Rows from block 5 of the encoder, named by matrix and row number. Rows with one number belong to one attention dimension. Each number is 500 + 25 x the weight over its row's rms, rounded and kept within 0 to 999. All counts start at 0. Numbers have three digits each. After the name is the row's rms in percent of the matrix's.
# v: attention value (encoder.blocks.5.attn.v.weight, 320x320), inputs 0-45
# proj: attention output (encoder.blocks.5.attn.proj.weight, 320x320, transposed), outputs 0-45
v.141 112:483494457453511514497521494467507511507510472478497543496484471519469517478492531485513505468508527520474481488489454532474514525537513447
proj.141 106:558504492558498528495559557510488491508503488493491487520508507523499519530502447488503536492491508523574475490506509474495516482497475553
v.142 105:538503426498467479510549454497504505536471471487497478559524482543549478469490511536491526505440480526503485456476533544505521497514504467
proj.142 110:468495516459487478492442509488501514476495578503499537508504494494508506487511493483510465502492495491453511490517509481499480520492511504
v.143 112:488507513557460500485494516513538505446503494496524501467516529508521499541498502498493493537474506497506513478485451525499502488516518506
proj.143 110:483513496500508504511498483516497501495500511499492533531470496492495497489501471510505543506512502492525504512495509469499494505477480521
v.144 108:496509481476535493505494488495465505492501567488520505518495456482504486471475540479493558438499477532433507519510513524486449492525545478
proj.144 110:550504493504499429501510529492498504522470496527490522506490514507480487491504435508502440500493516492596481488478503495496528495512542546
v.145 104:446493496487530476462471503469503535542524471494513491495519493502490484449483492515492504500508475479528528491494465527484528516492497520
proj.145 103:553497509531529504500546470498494503497500528489487520510507518510491529512500484485492501506491502498452497480504512463499549485458462507
v.146 105:516511469522483491498528496497504483505464522489487510510466481512502461529483491521526554473472499527490502470514494505500446474516541468
proj.146 108:504502504491498488494445534498495513488487504498516490487474512489491496498495540493487423519495517496547508515498517522511528503561523522
v.147 111:543476508493489510515498484517480471461518523490491483513499501483473487511528485499480449514503482503543481489496498451480529491496499517
proj.147 111:457490497482493567503500467508491503514493482512502512476513499513507508507498495510496531511517460485455503511503476523491472496507477478
v.148 086:546506503500469547540483518513491493445496529488496530494501480502527495463508472482476516527499500483486495512512534478491434484506532501
proj.148 079:447504495478493483511492467517506494538503568501491522488494502474488488485495535508503497497500508512465491488469513528480510522483518523
v.149 104:481508507483499508510487487473497515527502503538495478509494498484511508483476524488498500503529500441526510495476531509499480529476490460
proj.149 104:542499510536500479489493519489508498481506476482515476479518492487494508476494516471501490511470518507414499484515494487507501486477483553
v.150 103:478507431523479508489535503523522527516484498463514496527505486489534480510484467482476549517482505521441502484530497514491460498511536458
proj.150 106:468497513498503428498460498495507500501507540515495545505515498491510487476500502503505461488494504492557524499508468514508534489496513515
v.151 126:513499515491466530481505526543529506541493491505494497543511520533495535532511528502525473520486532506448489506510438524505534487502474515
proj.151 119:480501502501498539503497454498504491491492487496500528494481503483505489504496480496499535501508501501571499490511476516497478485528490457
v.152 088:480513461513544472507523445482488479491499503454495509485507519457487509473491505508510435482492514490551476527526504484513508490518483473
proj.152 095:509492494472482500498543549493495492505503451517520439511504497526500497539496491489481559500505514511458500502494489521506477505485501527
v.153 099:517484533495432517527500491521497487502474508521478443506479509542512523549539506487487491530484512453556465483485536451509520503430489472
proj.153 099:447501529463500509503503490497507520507507523487504548457526491473508498451516528483519501502492484486419520491513475569485456509570487487
v.154 102:509492495490507529517501494478510510545488476512479489489467498520468516497483489515508490495480493476519502491517528523487532493475479527
proj.154 112:496489494481498571496542490508512503480489529486505511454495493546498514471514518482511553529505480518464504488518496475492526525502477479
v.155 107:521505499446474512500483530507506522513523486497468497530527462537467489484495539509503498496478512522486463476501452520483522519468517502
proj.155 103:518511510505506533504485450508510489493493549491484511514492504496498497503509448499508499497495510489523498481512497516483515494508466506
v.156 114:501517441526516501474529505472513496494527462521528503481525512520511474496479485510494541496546482502490536470494508522511482502529498491
proj.156 124:475497515526526492499494518497497509491493512488485552526527502514491531513512500502497434481483493489489494505524482421510515501463489445
v.157 106:449484500468505465488488520513505545525499481485506498530518495548513486440505509540509535491464482525471514506490542513496528499489491486
proj.157 106:503497501521509461490495460480509517490492573474484536508512499502508501496493522482505487512508493523515506499463492509495538516495529486
v.158 121:457504557497481484512448488515490554486519554546516470495525507452517510486482525475464505535506479484502508524511501473484486481488508487
proj.158 118:526501495514503493500533517506494515521503454497498525474487479503488506461489486508513530494505523524475505497462479516486480499494497574
v.159 094:467479516502464489510440485502488493490502491505494498491516485522552520496509526514496459536472517486505483516476477540498477454545479478
proj.159 092:531507499494511525508573519496510508512493492502513476511466511524502494466484480495510612516512515494501497509503517434486482505518489555
v.160 097:484493467550482555500505478492530467493502506481488453460479503468498495518504462492464548529508508482505511499541488459491441470543542482
proj.160 094:467496507506497471506553542500500499524500498499503559493523503497500508490502523506494476498486496498499507495520484512497497492503496494
v.161 098:524493501503519464513460480492478515501490490478521506501528499521561538491519538482470480487453479498494471457471453539516481473524482470
proj.161 101:494510492494517510498553498496494515503522506516502489508478498525494517469501427509540526466489512495524481478527471460503521485500493551
v.162 094:449485506478506489516481543481497491481520522511512508527504496549518474507522485481537557490522538517518522496498494470498469530476466499
proj.162 097:529502539495495490502485519540500490491490460516503480549486518480484496548490491494502457493519525523532520509477532546500538473528503497
v.163 086:548496503484468515532503490510501505512498520499470449512514505543539518461516491497471515512449510483482477484533495495504477474474510484
proj.163 090:432502529467494462505510489496503501515496559510496570490484511491508493466511527486498474520491503481497506484540466524492513491548487487
v.164 122:527512436506507521487559451467499468495501455467499531507480483503502500498491510500533499468513522517469467498496497552486491515530521434
proj.164 118:531509495510502503488510581499504500499505482492487459515485504538511510542503474496493511470492502492565501509536506451502503513512506551
v.165 103:552494494491479479539491435487456500467477534502499463531516471495531516481491555511521503483444493529489487479504504526503491463535510486
proj.165 108:490491496460462505508547570489492522530483485517519525493489513540488515490499455511500522530486491497535477499485481435491452495522506501
v.166 108:552502526518480467512493497537502502513468540508465447526503532462530526531499488509473461503446496494506496501512515489506523486450493548
proj.166 112:436494513494475460489461463498492512526507492489496516491483493486506490463509534495505477519504492496476502499513485549493464483507499439
v.167 090:515523502512514534524505513521497471458476496505522547459479520487475488502467471491486477484512517471496517575510538461507441481504489484
proj.167 082:423497494492507503505499487504501495510500541485492546489507508505492488506496506503496504493504509496528499504477496517484519504520513480
v.168 104:483498547487487443526451513501494562477487506525538467494528529523538520475495498478498523489459474463522510467459498475504504516499476493
proj.168 107:490503520497487470499512491491497543478516532496512542504472497485490525486500547485502472511494486514455504498481508499498517498500507520
v.169 095:449494504498497488530489508513505507526480497469512529486524517491524540473519498480488466505441540527492474503502443477472506476506452489
proj.169 095:498511518497504480508531515528492481527503484501500457505517476500513478498486477511516557480509500504509500489501475551498496494491498525
v.170 099:534499520522445503557489531545504488447508542495474480493484532525489508545494450459469505518460502502515485481531511485486482472516463490
proj.170 097:450503507479486547493504477488481494512490521510484536480458517491500497481502554513496481516507488483494494504483498520503497513558508494
v.171 100:499495491494513450515481538513520503506476528487513552498470529506520524473510502453486506470474481510500502489519461470490476492536519534
proj.171 107:510506493515483500514531467513487514524498532521497503501483520490489510501510476518507431492516511503547479499498493551492541464519500508
v.172 098:507484495483481500498472521503516500505541482538494509520518489518496490494512547486482498537505504512464502475494455518490478500540499495
proj.172 102:530501483516506582506510476506505492509494517497476520494501494503517503480491442536512539495491518494539489498500473454495507498492477529
v.173 106:526501506485495511513490526557512536470506539524524487509479540518506546545472505453505498500495501508464512528521482493489480498474467496
proj.173 104:469504510509497528508473479491511510518495477506499561494471506504495496486503484521509489501511496490585492494453498514497521486525523468
v.174 091:505501539489534467477484479500462532473493519538543505505507511486520526516471520493550469476560502493509496558443512493516533521476465515
proj.174 092:530505494505483502492471537503497507488491416515518443513462496498492495514500471487497509497520499488513493513488534494518469490479495523
v.175 094:491496492515465525520513505479510496475484500507512507461488488504513512493511516481504544511478516476499506474515507507483461477534530484
proj.175 094:494497507499500481513551543505499503515498533492515535478543513518479514480509509497504497505468497499483501505501462485491474507516504518
v.176 102:550506494492504448523481508472498491514520489497489491509519481514518474452518515505496468521491481478554499470444502533526495525511506472
proj.176 109:498494494480491488505490437492500516478507545506492480507508496472502504518510505499509482479486507500420503478541531487493501529475490558
v.177 112:490514514553515507454499498484510464536490519545505502469498502433507487515491491496470515520567486466485542509508500499505475476532522530
proj.177 111:470491490534518464495503484508497490498502464505499500471515506500499508470498503496490451489485514490481493501545485470509471478445488489
v.178 103:568494475477471509535538486515508505483487461495492461510482475538472502547524542479510540481502505507494479454486515463516469531471547480
proj.178 104:457496519483485501507504525503500511493496548499518558475528492462515511525510507491498462485483487502527522523508483547516509494559513458
v.179 109:513495530452487516508499537508490546499528484536493440527523530545476520469505494471500506492516478479532493486490489468494542526464448486
proj.179 114:508500509525496553488464464486486515494515520492486575493499507482501537496509527500499471486490490505439462481462505505486507506526500478
v.180 099:485498487511498493505508454454477503484475509490517541465510485514530513433483505516511495470477512487482482503494511532484480489550523482
proj.180 101:511499508494497452504544566496494506503493506493505472513497517535477528493495521480497513526491506502483483495516501472496497506488502535
v.181 107:470485503481509512489492503503504494516486445490527489503507492560513511471520512499513523489484501499479525497485460520505506482542498497
proj.181 109:519501512492515510514551519486489506491514556505505573517485526486496508530508494495492507484506498503551506490491511482511512501558510476
v.182 108:509495519502526491516470530525506526530487508456495497514517516483511514485509484493470481484470473511499497503535469452492512495458505536
proj.182 114:444497514478502450502537407495498499481506536507519512488500498488513504504493530480496460495510491506492518494486462583509542458506501446
v.183 091:546510521485476537491490527508502466524480496562489507503494508553492507555480486495476488501563487461495493498457489503520499493483467507
proj.183 096:464490495514525567506448460505504487465492497507492515464481523461499499454521510488509449493503492463476495497553510459510475485538446489
v.184 086:489507539478503422493489524515481509502499509530529506506490524534515507554478510495538479470517500514489507489454492536519536508485427495
proj.184 085:526509508503498522493443463492500511472498448517510463505478507504500507497502500486504480500510502498528494503483532473519497490504504499
v.185 099:488507500531513517491527531552508533467496536490500475504488555473490521536495466480493522492473492528455530516547519472485492493477487507
proj.185 098:463499523519489469500468482492504507527505485498504570496499499514505495485495512521501481514509480491581508511462464536502521483508550425
v.186 084:516472511510543529495481524529499502471506495470515528488513517470533529484530494509475512458481486574452499510570494498479471478503459504
proj.186 092:489499493505508483479537487491487493513477478506505507514477514540499512494470495533481499505499489501543492505441463485511520464509557474
v.187 102:506502496543504470503478493493492481493490477530528536462494511517528492473480514489490525497541486486503521503467503509495462478601512465
proj.187 105:501488481491514529516556536480487497472493519515517492491477503491492507515504512500488485510495498496486496510499509456519495511474503587
v.188 101:494503480511523495498502463483479494532490496494510550511526505499480480482488534516510470504494524520486494479499470508502533501499522539
proj.188 110:504500500478496511520541532532504479509485497500524441510551473532505495508503428497499534511505504495503515506509459506484486488458462498
v.189 095:518502456508472551514524498504521498504480471478482508477501514512480482513498439501462534501492478499505507478546537460476495483485503499
proj.189 097:422495513496522482497489500506494490490504576488492551474539495505509517470498555488486456506487471489448505507509455489496512505513489445
v.190 103:508496547457503525518467530517511516523501483510494499503479532567458538455519484470477492492502487470479498501492516477473486529476449484
proj.190 105:496497527510513504496538466488490501479494534495482550489498507458514507490500564499514512495509487500466494491500496535517552509533541506
v.191 106:504496547497482543512503534538521494485506532511469475492481546514457529535503512500506501486480522518487505507543481454482513482459484522
proj.191 106:456505518528483524504508478511502510511492470480512555489499509502484506495511516493489486527508479503542500493458484566489497480531509412
v.192 113:535508538521533519517466501509507461505489478491501502483490521505479512517491478518468455509502477511524529498512522438487479482459471510
proj.192 103:481515496511505482506498473491494502484491580490505498498492509518500510536501497496505468492486505500508505509475508516491448500505490471
v.193 113:538497528489509516515459495516499478507501486495498493482493524506481511497514479515464444513505486496528538495519525447483475492481482518
proj.193 103:477509496515510487516523485483502501497485591510507490494517514505505500528494529489502474502486499506497504494454502486493445490480491467
v.194 092:430494466492479517461494473501498532494515510504513460513532460526490484497523505509544480523474504475519517540474506494516471511500518532
proj.194 094:535494478507516481494493498479483495511498511517469521467483496482523493466498480499508502520479494487468504486475514480500508532503495484
v.195 089:527509476459495513519517464477476498471508503530508508496536502480462509485478488494520462507526522521507487524523491512506509496511530475
proj.195 090:472506499505470524523533507504507489516514498498507477480499517487497509504506513488494514504536480493499518528551507479481489497495496537
v.196 103:472489547491525492491473550510487480486504458510481454516474517533497513512493534509508581481514462524504532483447493500496477482535493453
proj.196 102:492500514502517457493540480508498491501476524503494555511553480510504510460497474499516455483498502510521489505467503511483541461480506551
v.197 121:528499515497462499507545513494514503490497561540492496485522502498505528534482522503570500525460546520536480501530481508513558485521487527
proj.197 121:427503496489506522535444484494504481498492424511518469505501491504495501518508488495511515474507503524484532507509504473508468487477470458
v.198 100:502489501486494506483538534510511499501475527521522461526490482542514513507500541490516527470517493480451526498445487537522547497546471495
proj.198 088:483496490482518498488456497497495478513490415509494554501510502499491493481505478510503487500494484507514505498505490509498502503507500501
v.199 102:546496545509489469499475542522508458506510519506454506482453517510520489546493496511527497520498511520500526485535508502492497470524460521
proj.199 098:438507513531494516510529468518508493483510451503504475538528506503509502478506534476477514482486506507503502509459458529507521495425483469
v.200 094:506506507461484532517446493515493517500506454520529488481535502474454529528498505497480472501519524503530493517519493462498468525420535495
proj.200 088:500493515519489482504560499500506501500528575505507507482498497513485483507507490486488557509518522508506513498538508470493487507537496516
v.201 113:471510511492552512484452522496515508568482475495539496504485491500491505514498515498482490453543468478510518526512485460515499525465499459
proj.201 113:527479479514499497504547487500503499523506491504479476523494509546497503513499483490506549499500522509508473486476479513494512489519503529
v.202 106:427501506463544513499480510478476498463483467510537485470508471503512530464507503491499519444540479479469491520479517484480473484521534440
proj.202 105:523491489500517490489577495506498488493487539506491479483522515497497504513503485513506503477497497504558488491547497482505546491541497538
v.203 101:433493488492500500485517472489491492503509500518498460510473479506519492474491529495523573495495512515454501521494495526490501503544523489
proj.203 093:510481532497509478502513544512498492502495434502504540476517498481499490492498453503493519491504492500537509500502505527498549515500509538
v.204 094:467485465518517549509501547476491483456483505467501551487512471457502505475531438502492472509521498527471504499478504508492469481532530496
proj.204 095:528509494525502534490492425491492504501512507534503431488495498474495488498511519511494461511505489498544475518493553506506525507487514516
v.205 103:511506474450476511503537452484492526449511514525524529502564498480478478464513493497511476507478529461521466493531533511501516515484553530
proj.205 097:510503488499495526515507539507498488493503530495507480487495511464509493505495508503494512520510472500461520490546492455501480518529469479
v.206 115:524494517482529507515465501505485464487503470485485492480487520487492503505509455506472455512510478502530539494530541464474454479471496523
proj.206 102:510510503513509503516550487492502509491497625501502479488536502514498502532500516498499464495486491507496502500471500458496476485480502462
v.207 105:505505513521496495511506493487520502517481525488479465488486504509536530516493528520484508470499530504489460494526514552511548480528466511
proj.207 109:441500513479502512497471516502515495545501472488521454498455507491502491530500505521499510473496505502529507493494487447497515485498506431
v.208 088:513508535540513505512499519499544501487513476474489473461492505504535493492501471521479513478507498499562491484533480473486554483501450530
proj.208 097:467504524501454450491469485532501502472500513459478503536489527494498502551494529519506510518524515506459495505481468500520529513473549439
v.209 110:486502531481513527503444503494501482502486505507536501473485498511491526509515472521450436486520501475526516514512535472489483508474503491
proj.209 102:498490491497511463499553480519500499501500543508504447488496505517496507507514566484499521501503482495481498490473484505498488520533487491
v.210 110:457486550477479468502512473504493489462519524529488530485513491540489477526515519514530508514468517512529507494475504544510503486525524495
proj.210 104:517492527513498515516489512497500498485500482500532490490533492493492489434506482476483495481500486526477498505523505466506479487468471506
v.211 113:532486492490476488500493476502530539504487491493504488462482492503533527505518529486489463488482526497522472515515491525490546519518450531
proj.211 113:467500496512488531530486524519518527521509495485502472482487507507496479490493515504496545525519485495469516505516468488514486501478518441
v.212 125:495501496508454463514527454508511516474529557513493547495507531489507486480510467500520496538447536505510491473533533511502511487530499530
proj.212 119:462509506514475531505457497497502495493495465506501442500474490456508496478488542497502505511519499505484509500506503505519474503459479467
v.213 095:475501472437483504539509470477472523472518476497496510496531491468473520494497500493505491482513515496513456520544507496475509494477563468
proj.213 091:517497497508491524511550526497502490505507543498499463482517508503501487502505479491497502495508501496521506495563511441512503490524496521
v.214 103:459491511537507472486508488501502474475506528508465524454463475501518472518499484498543491522463506508502525504471488506505491457545489534
proj.214 100:510509511536489522510476477494507508488497468515518447486520492471515505469499487491488490475485490504498489508498511520499499496438511470
v.215 092:568493544469486530515500443510505486488522545516486487473490527523468500507498529510503452536524511469529500521509525501492538464535476523
proj.215 091:466510501505509517522510518473495497493499493508516511479537500483493495493500498476478504482485478491460513490477422532510478511466494487
v.216 092:537491538511505504504482486539519445514516451487457460497447534521506478502498484503487531504537456505494552491475544460471505467547458525
proj.216 091:484508520544501449487507502502496501484482549507487590515493502469507483490494533489505429507488503504510503507459494564493479523452526495
v.217 086:473514483531484513496510557468499506516477531471488519510491481428508506487488449525491528492490505511471465490549486512509511512460471522
proj.217 078:502485487502473507501446458522492498518510453506512433524471486519485525571491537516501522503492513506530496502454503480513516497518491475
v.218 100:448498496524488520477463481481522461523503447484485481499450472483503483484511457518483508482521495513500524527454529461488521492536531495
proj.218 099:551491513530492460502504505501481511482510526509491515492472496476512483500493551473515501516504497494534489504485528570499486539478505538
v.219 101:454487567497513443500507512538506526482502531495535548482483495531497497482525467482492446521486490466548522479510525512498495510515493549
proj.219 100:528502495509491552496482446484503501469498487494506475491535515493484495484494566494496515506510508506458489501487483510526500517476478412
v.220 119:500510487562515505478523497467491484491480505512473514516514496455484496510478495494515527494497498529477473497503483482505494488504537496
proj.220 108:488500507513498455492479484495492519490503475502498527510465497477513501492507472487506505503493499499556497508533523559507523499510515536
v.221 114:504505548476514517507482503504487473504484502491496497505509514504467512500502467502480449499507474499550532499526520474507482503457496495
proj.221 103:506506490515495494504511471489489490501504556490501481519506508500495500513499541496505495505503503505460497502462493457489478492504467473
v.222 114:500496510547459476487513511487501499510502567497447518522489506482517482526502504500536503534443522544490490486520488524512497485511480513
proj.222 106:456501510503487489499439455514497518508509400506497494502448481475514482443498516481491537511500507494507498511464523540506510508468502506
v.223 105:481493498500504483509484503509501523490484499491528529474470456524495511578501545472500458509494473476490493500495472497506489523452503561
proj.223 110:539505485483498541514529498510513522505500506514500503489532498553505484469514437510482487491487511493466504509523505474490492501540500421
v.224 098:470485565508512494504486571491509464525461486486477500510462512498513534495510493497503477482509475518524541491495478500494488481515463491
proj.224 100:459498512520495509505502433481500495518518474504504449524507509483487497509509548501508518482510513501508492506471519501496526468474492463
v.225 101:551511497500502533521462490498493517507499469510508464485525529473476532498491496510462465504503516488524484519535505465481490495450506500
proj.225 089:441501494509503485515535498492501501505504585501497475508465494524495502541503512486510515500511508494530519506525503470491466487512496484
v.226 108:492502462507514515502528513499528547519502520499520473495522491500525496514500508493493516505519519491497473516520454484522568545467514491
proj.226 107:521499496474517515508438522502502497517501443494502499526475497542486508564497485516509546505511518500477493496517508481496468522516500474
v.227 094:514493471477488509520510496502485512464518483519512449488514500511517523462500534495519541503532521490457472515510504515475513485549503498
proj.227 083:468503516481508515501542545511498502507475511499480522485511504489486501526491490507497504492512512499564513493543484451510519484478532512
v.228 108:499495495473528533462482503498499505507507460514525457527521462497494502499525523508507528470523495500523499512462465456498482534462543464
proj.228 108:555487499476499448507532565519492505499514532506497557501510503532516494513489472506507521501481497503462485484518504501483503502522477561
v.229 096:553515501516510516513474466487498477491504508520489509471520535473460508533489426515481449515518504474524496494530530444494497487456502528
proj.229 086:467507480526497461500526494474503513480505568509506475504468505496525513505511536474506486500498508510489506493506489519489460497526514464
v.230 106:507497536555499480477487528535517467540492507477482499503441501511528485524507523494486511525487494529484541485449484521509509505518429510
proj.230 099:495504515495494503484435462503495507508505441498500537500489500514501493479502515505489486495476509498489490511449496556489486517454488506
v.231 099:498486524497564525482482515502501484486479460484517498493511482502517518485525484489484476464538441497531538487478486472506449476528476515
proj.231 090:512511474523493468477529482478498502496510546487487505515526514481501511505509520521505487507471515510482474505472483515512540488484539458
v.232 096:509492516490497519496538533523515495492485567519513499519515491553531504485497534506520485482516506502469526502467483543515534492563468476
proj.232 084:464500492485503517486448487488496480536496385499503505499493510477483494483498508526509531499499494505496502509486491499499489499487490515
v.233 104:453505467471522456495521498503498536471522463487529533475497471499506484465509488483517545477507509497522482490482479537495503533502536477
proj.233 100:552495499488465534496527523529511495496499525484495454505525505491494514507495518514507495512521490501463502506555508468503523507482495526
v.234 123:517508512526492501486504491485510503487484553511507536490522515488525514431494467508512463518468518477487488507526560519506486476549451539
proj.234 125:437510494510499512499489470486491500498499486486502442493454512454500500535499561499495510518500501490520515506509479516511509500488503448
v.235 095:459493520503491488483529481506517494520496550503499487512477483540531508470503533504529545473489500498479502510469506539512528492556477473
proj.235 086:475491503483509499493466531495489486528482390513494511491483503488483482495493488513508511494496491507519507481493485517510510505486505531
v.236 116:549502537503485501515484525523506526519488540516505461503508529538511560508502538522473477485497513479491477506501491514505525504476454480
proj.236 109:402500494475507499507478508500500499534492477496504472503467507521498501513502503505508516485497508498521517505522492456491481483516492481
v.237 107:471511458496515500481492520475487546473498475483521528488533463466500497485524482497468501467514514490497446501501481518490502536456569468
proj.237 099:553491487468488487485523521522508509499507544476498458500486510511503505514493516510501543515506494499512490496557516450509536508562507532
v.238 101:488505473523515513490488554511501501512500472461478493535490514482461498539509453471489516491511449520539545458465488452505507515456506521
proj.238 096:540501488504504464494486467489496515471502536525486567527517492523506506477493513503508470514505523490488494509474528536513489485513524491
v.239 098:490489507538509490487522526513520483515505528488468500530479511482514475492503495480550523518474475534511539488505493478504499469541456544
proj.239 092:491513492526496488498448450498496502484488435506496551518503499476507506513497497491500476512495524502513515507445494551507503496466506460
v.240 098:545518496504471509496518483512511496536497550501495515508483533477463484521488451497512465537484517487531519487537517478505531496478459557
proj.240 094:482507497492489517506466472475497506495520472508519487511484481505502524521510540482499485507500492490430511495468483541502449514462478446
v.241 099:469491487475516473495452477518496514492507483505527504451478480532521529480499478491495498457522497476522509533480507505486443504533505452
proj.241 101:500490504509516514500565517498496517497495524486477460469523504493495501465487541496511534504500494492505497510520492527520545490487511554
v.242 090:504492494483522502507482520529506466476505439501539481460473490530510482477503520489477487510546498478482558510465523497454491500545474519
proj.242 084:543516516503516542493547488507503505485474576478493533490547497494483502511510499527503439502493478497477509504499490498491487518457517472
v.243 110:525489543476484485513488518538508553496516530476517487491538532546512506505528524504481448508484494474533492484521508503529516520498453514
proj.243 100:459501484471509501501471484502509491523492485493490505508494505510495495477497544494489534513514507495463509498472481454516488488505501442
v.244 103:487494511529539487492461564522494489518487472486505501486474502515514536517480487514456505470541476506471518507478489515487459499511466497
proj.244 105:514503515517496488479534465494498529508487540482509485507512492516480510507501500532506473497495510505546495500470512517497523477488537503
v.245 111:484494562520500498494451507480517491486483502479489543446464468501518506488530490525462479483498505491537490479481517539493533505512477473
proj.245 113:515493513489491499492522502534508512500508497484511435494487506513502507479500567503487517492492478497455488508494485490507497531486518506
v.246 099:428489497505514487474537504506503501486512528498517515503502465513512459490499510494531543495496502516465510498466472537517507505551518494
proj.246 092:574499497499505508502458495492489497495492422507514516501528483493493514478500451499496503508504487509495493499489522513502504502475505525
v.247 096:488506520498478495494476505481506479500488477499470488501438505470468498525487474496525548475484516537539508493495507495498539506478497519
proj.247 090:486490523500472504517523491518508499496516488525533470520490479475504501479501529481490491474535484501480504499506518518491485499482482503
v.248 103:530516523485503519493506444492510535501488525489548485487483516515498520477507506506462483491508512448502472503496535498493545520486482532
proj.248 102:506495496462509518510472541520493497517487514503507517473495508503499493511486521518498510498496479478473526496506462533493452543518484469
v.249 098:497492487542468494504501493524516508524505513469495495511479496506519501547507479518470492532492521491513500504499522470495525516489488540
proj.249 099:529498504491503500486436520486485508505505494506497530494475495526509475513492503500504478510495522497497494486465513528507465527508504466
v.250 100:474495503480497492486485477490471495512494487506499504493474492515527514437479529513492556500506511513453476514467515546479480501566512433
proj.250 099:502492535479521474497541529524506508504492495497497482446516491487495498482490504497494488504504477495526494503517494530483519485472521610
v.251 094:556495526516491497514475493548491515508489510498509453487497517505515529476506517502453481506534511459497502504486496487485536514521464511
proj.251 084:444505498490500481502477521494508502512487507512491520511480502485502494507492548500504519506508511502529495507505488491496451498458524487
v.252 095:489496483474528477486532506521496510496530477537523480489525484519504485492488520500510538490536497479443492514482472533511507508525541470
proj.252 087:521486502514483487487518519496506487496496492486479533510524503497508512486498470499498529504503483517496480497535474497494534501495497529
v.253 108:501501480549514501473518537499518507498504518514518511502550487492521461503499520496510476544454513526467497499528441493523486500508493541
proj.253 110:503509482509522503506440449488502506476514440486509500517498492514498518508509454494497556523489520503510494505453497521517514491479495447
v.254 116:470498467505499486479535509489500487509499480513500509523501478511503482506487537479544549502487503526463503498458465548512515504535504502
proj.254 103:537489512495500523496494498497496497477514439498496543489510493494503492462510458504489487499506486505489490507510515538497529493504495526
v.255 100:510499460457461526522544495464473537475486539500494508547548502462476526478477516484525510506482520520499467507548505518497513499492541491
proj.255 096:467499502470507513516496499502504493513503474508504496477500495485497501511498490502495510507513492496519515501521512468507512476525478527
v.256 114:514510477512505523494485475468496470462512457494514517540520489525468509494484586504481499476473506511483483477450447499502491511522513489
proj.256 114:448496498512483506494469483507503483511498509490501486460557507533500511465517477504490511493489480515554492510499461542507517527460512521
v.257 125:456498539502491501515463536510498461489544460490491494496492536479457480508498510494482500512482518505472498508495515461476566488521513522
proj.257 125:479513512491500487498481521509506505504504487482487507472513500508500505510507458503500505504489494494538512494507470561486506514441521469
v.258 113:502510542476498481504479524552486510509499501486453467478498502475475488506496461503492463508488490507511528484538556503508530478475484504
proj.258 111:477505504498504480499523546506501498502509503505519499503463507495503502522499477501499542502491514507488494506503499511513443487512517499
v.259 096:505502542472512463501498523518495469510532497521462485503500492494456518512510522506482464467517494476540487508505479464493477488480505496
proj.259 100:459509480499491507492469464496509496502515482506492499498505511493509487504494546490500540486501503497449502504511494504511537510526482521
v.260 109:468479438495472477482508499512493514541512516503558493557512508542510463523528507496501554519530503507511495489514474492505541540494474479
proj.260 101:574504482500513513512505449498498494494496474495483521501478496513494506457492518511511496498508501484431507498484509454499516508518462520
v.261 089:527502492498486527506485520514525529512505534471492473502477515462512498489471459494485478488497505483502484511513550503486532484490533420
proj.261 081:468501524483490484506499577507499494493503485503497521492485497497502502546508501481504537493508504504499514510499503485503505502523481539
v.262 111:523505492484484489488522483519475489491496529485465474516483476494515496500503470502497510477477493480529502478500555478477503499478466502
proj.262 099:501498493500519511499502497508503508512500462492490452491493503502511478550500488521498533503512513499455507506516511480492439499509482484
v.263 113:550498506503478488503542499516483488490495491497466431499489516489504499490489476489484521489506502493516500491501589534497553485502471546
proj.263 113:486493495462509533489507517495498508494513493481493548499468491520500474536507448513506506501502497511444509493484487445493431497459490451
v.264 128:510501498512503522516520490489500464474494487483504498518519524514485512454503487467511536506505477532481504480474535502501563475514493540
proj.264 125:489491505460496519497517577507497495517523473485514503499453496530504493534499455515493481498498491510485495500457502519488482513419505500
v.265 111:457493487535506489496503521455508501511498476506546547543492520506531499495516518499502535521516501513494486495499468507490546516541547498
proj.265 108:505491495486496519506471469488497497503495471503492520488519489500501506449495483510498463494503500489517509503495485508496568516431482494
v.266 107:464491528525517515496516554501496506501517452481536492471457550469514494533499467463478517537532485520480521513505519490486570509521518487
proj.266 103:512495492452490479486489529500502512486516492482486544507476495494483502462508522494497429502485502492513518486488501577484499506468501497
v.267 103:491494477488478487469496462482509458496484525506483489524487463489492494463497517526504496464479497492497480477490536484491468520503471506
proj.267 109:494490497515500533514498488506503489508489490498491473472527500532504496552510434512495559503503508491497498508532504448498525513465492483
v.268 112:497491439505477497488473484493527532486484456471540493559501471511536463515520506505510532493503522504522470461504501493513568539482516472
proj.268 106:507501520502496507500541487486493489500490525497498548476462500504498508448501484514514517502500506508460499523502515489500509514522507518
v.269 126:517495490490509513509494495483489534485488580532537544544521483518516536503486545516498472497494518519477468531487394491502415491504503500
proj.269 130:488491506532520506511498427517502487499497444501504431508547512499504510497496571495509527503491510505536476496479505519500544507527494503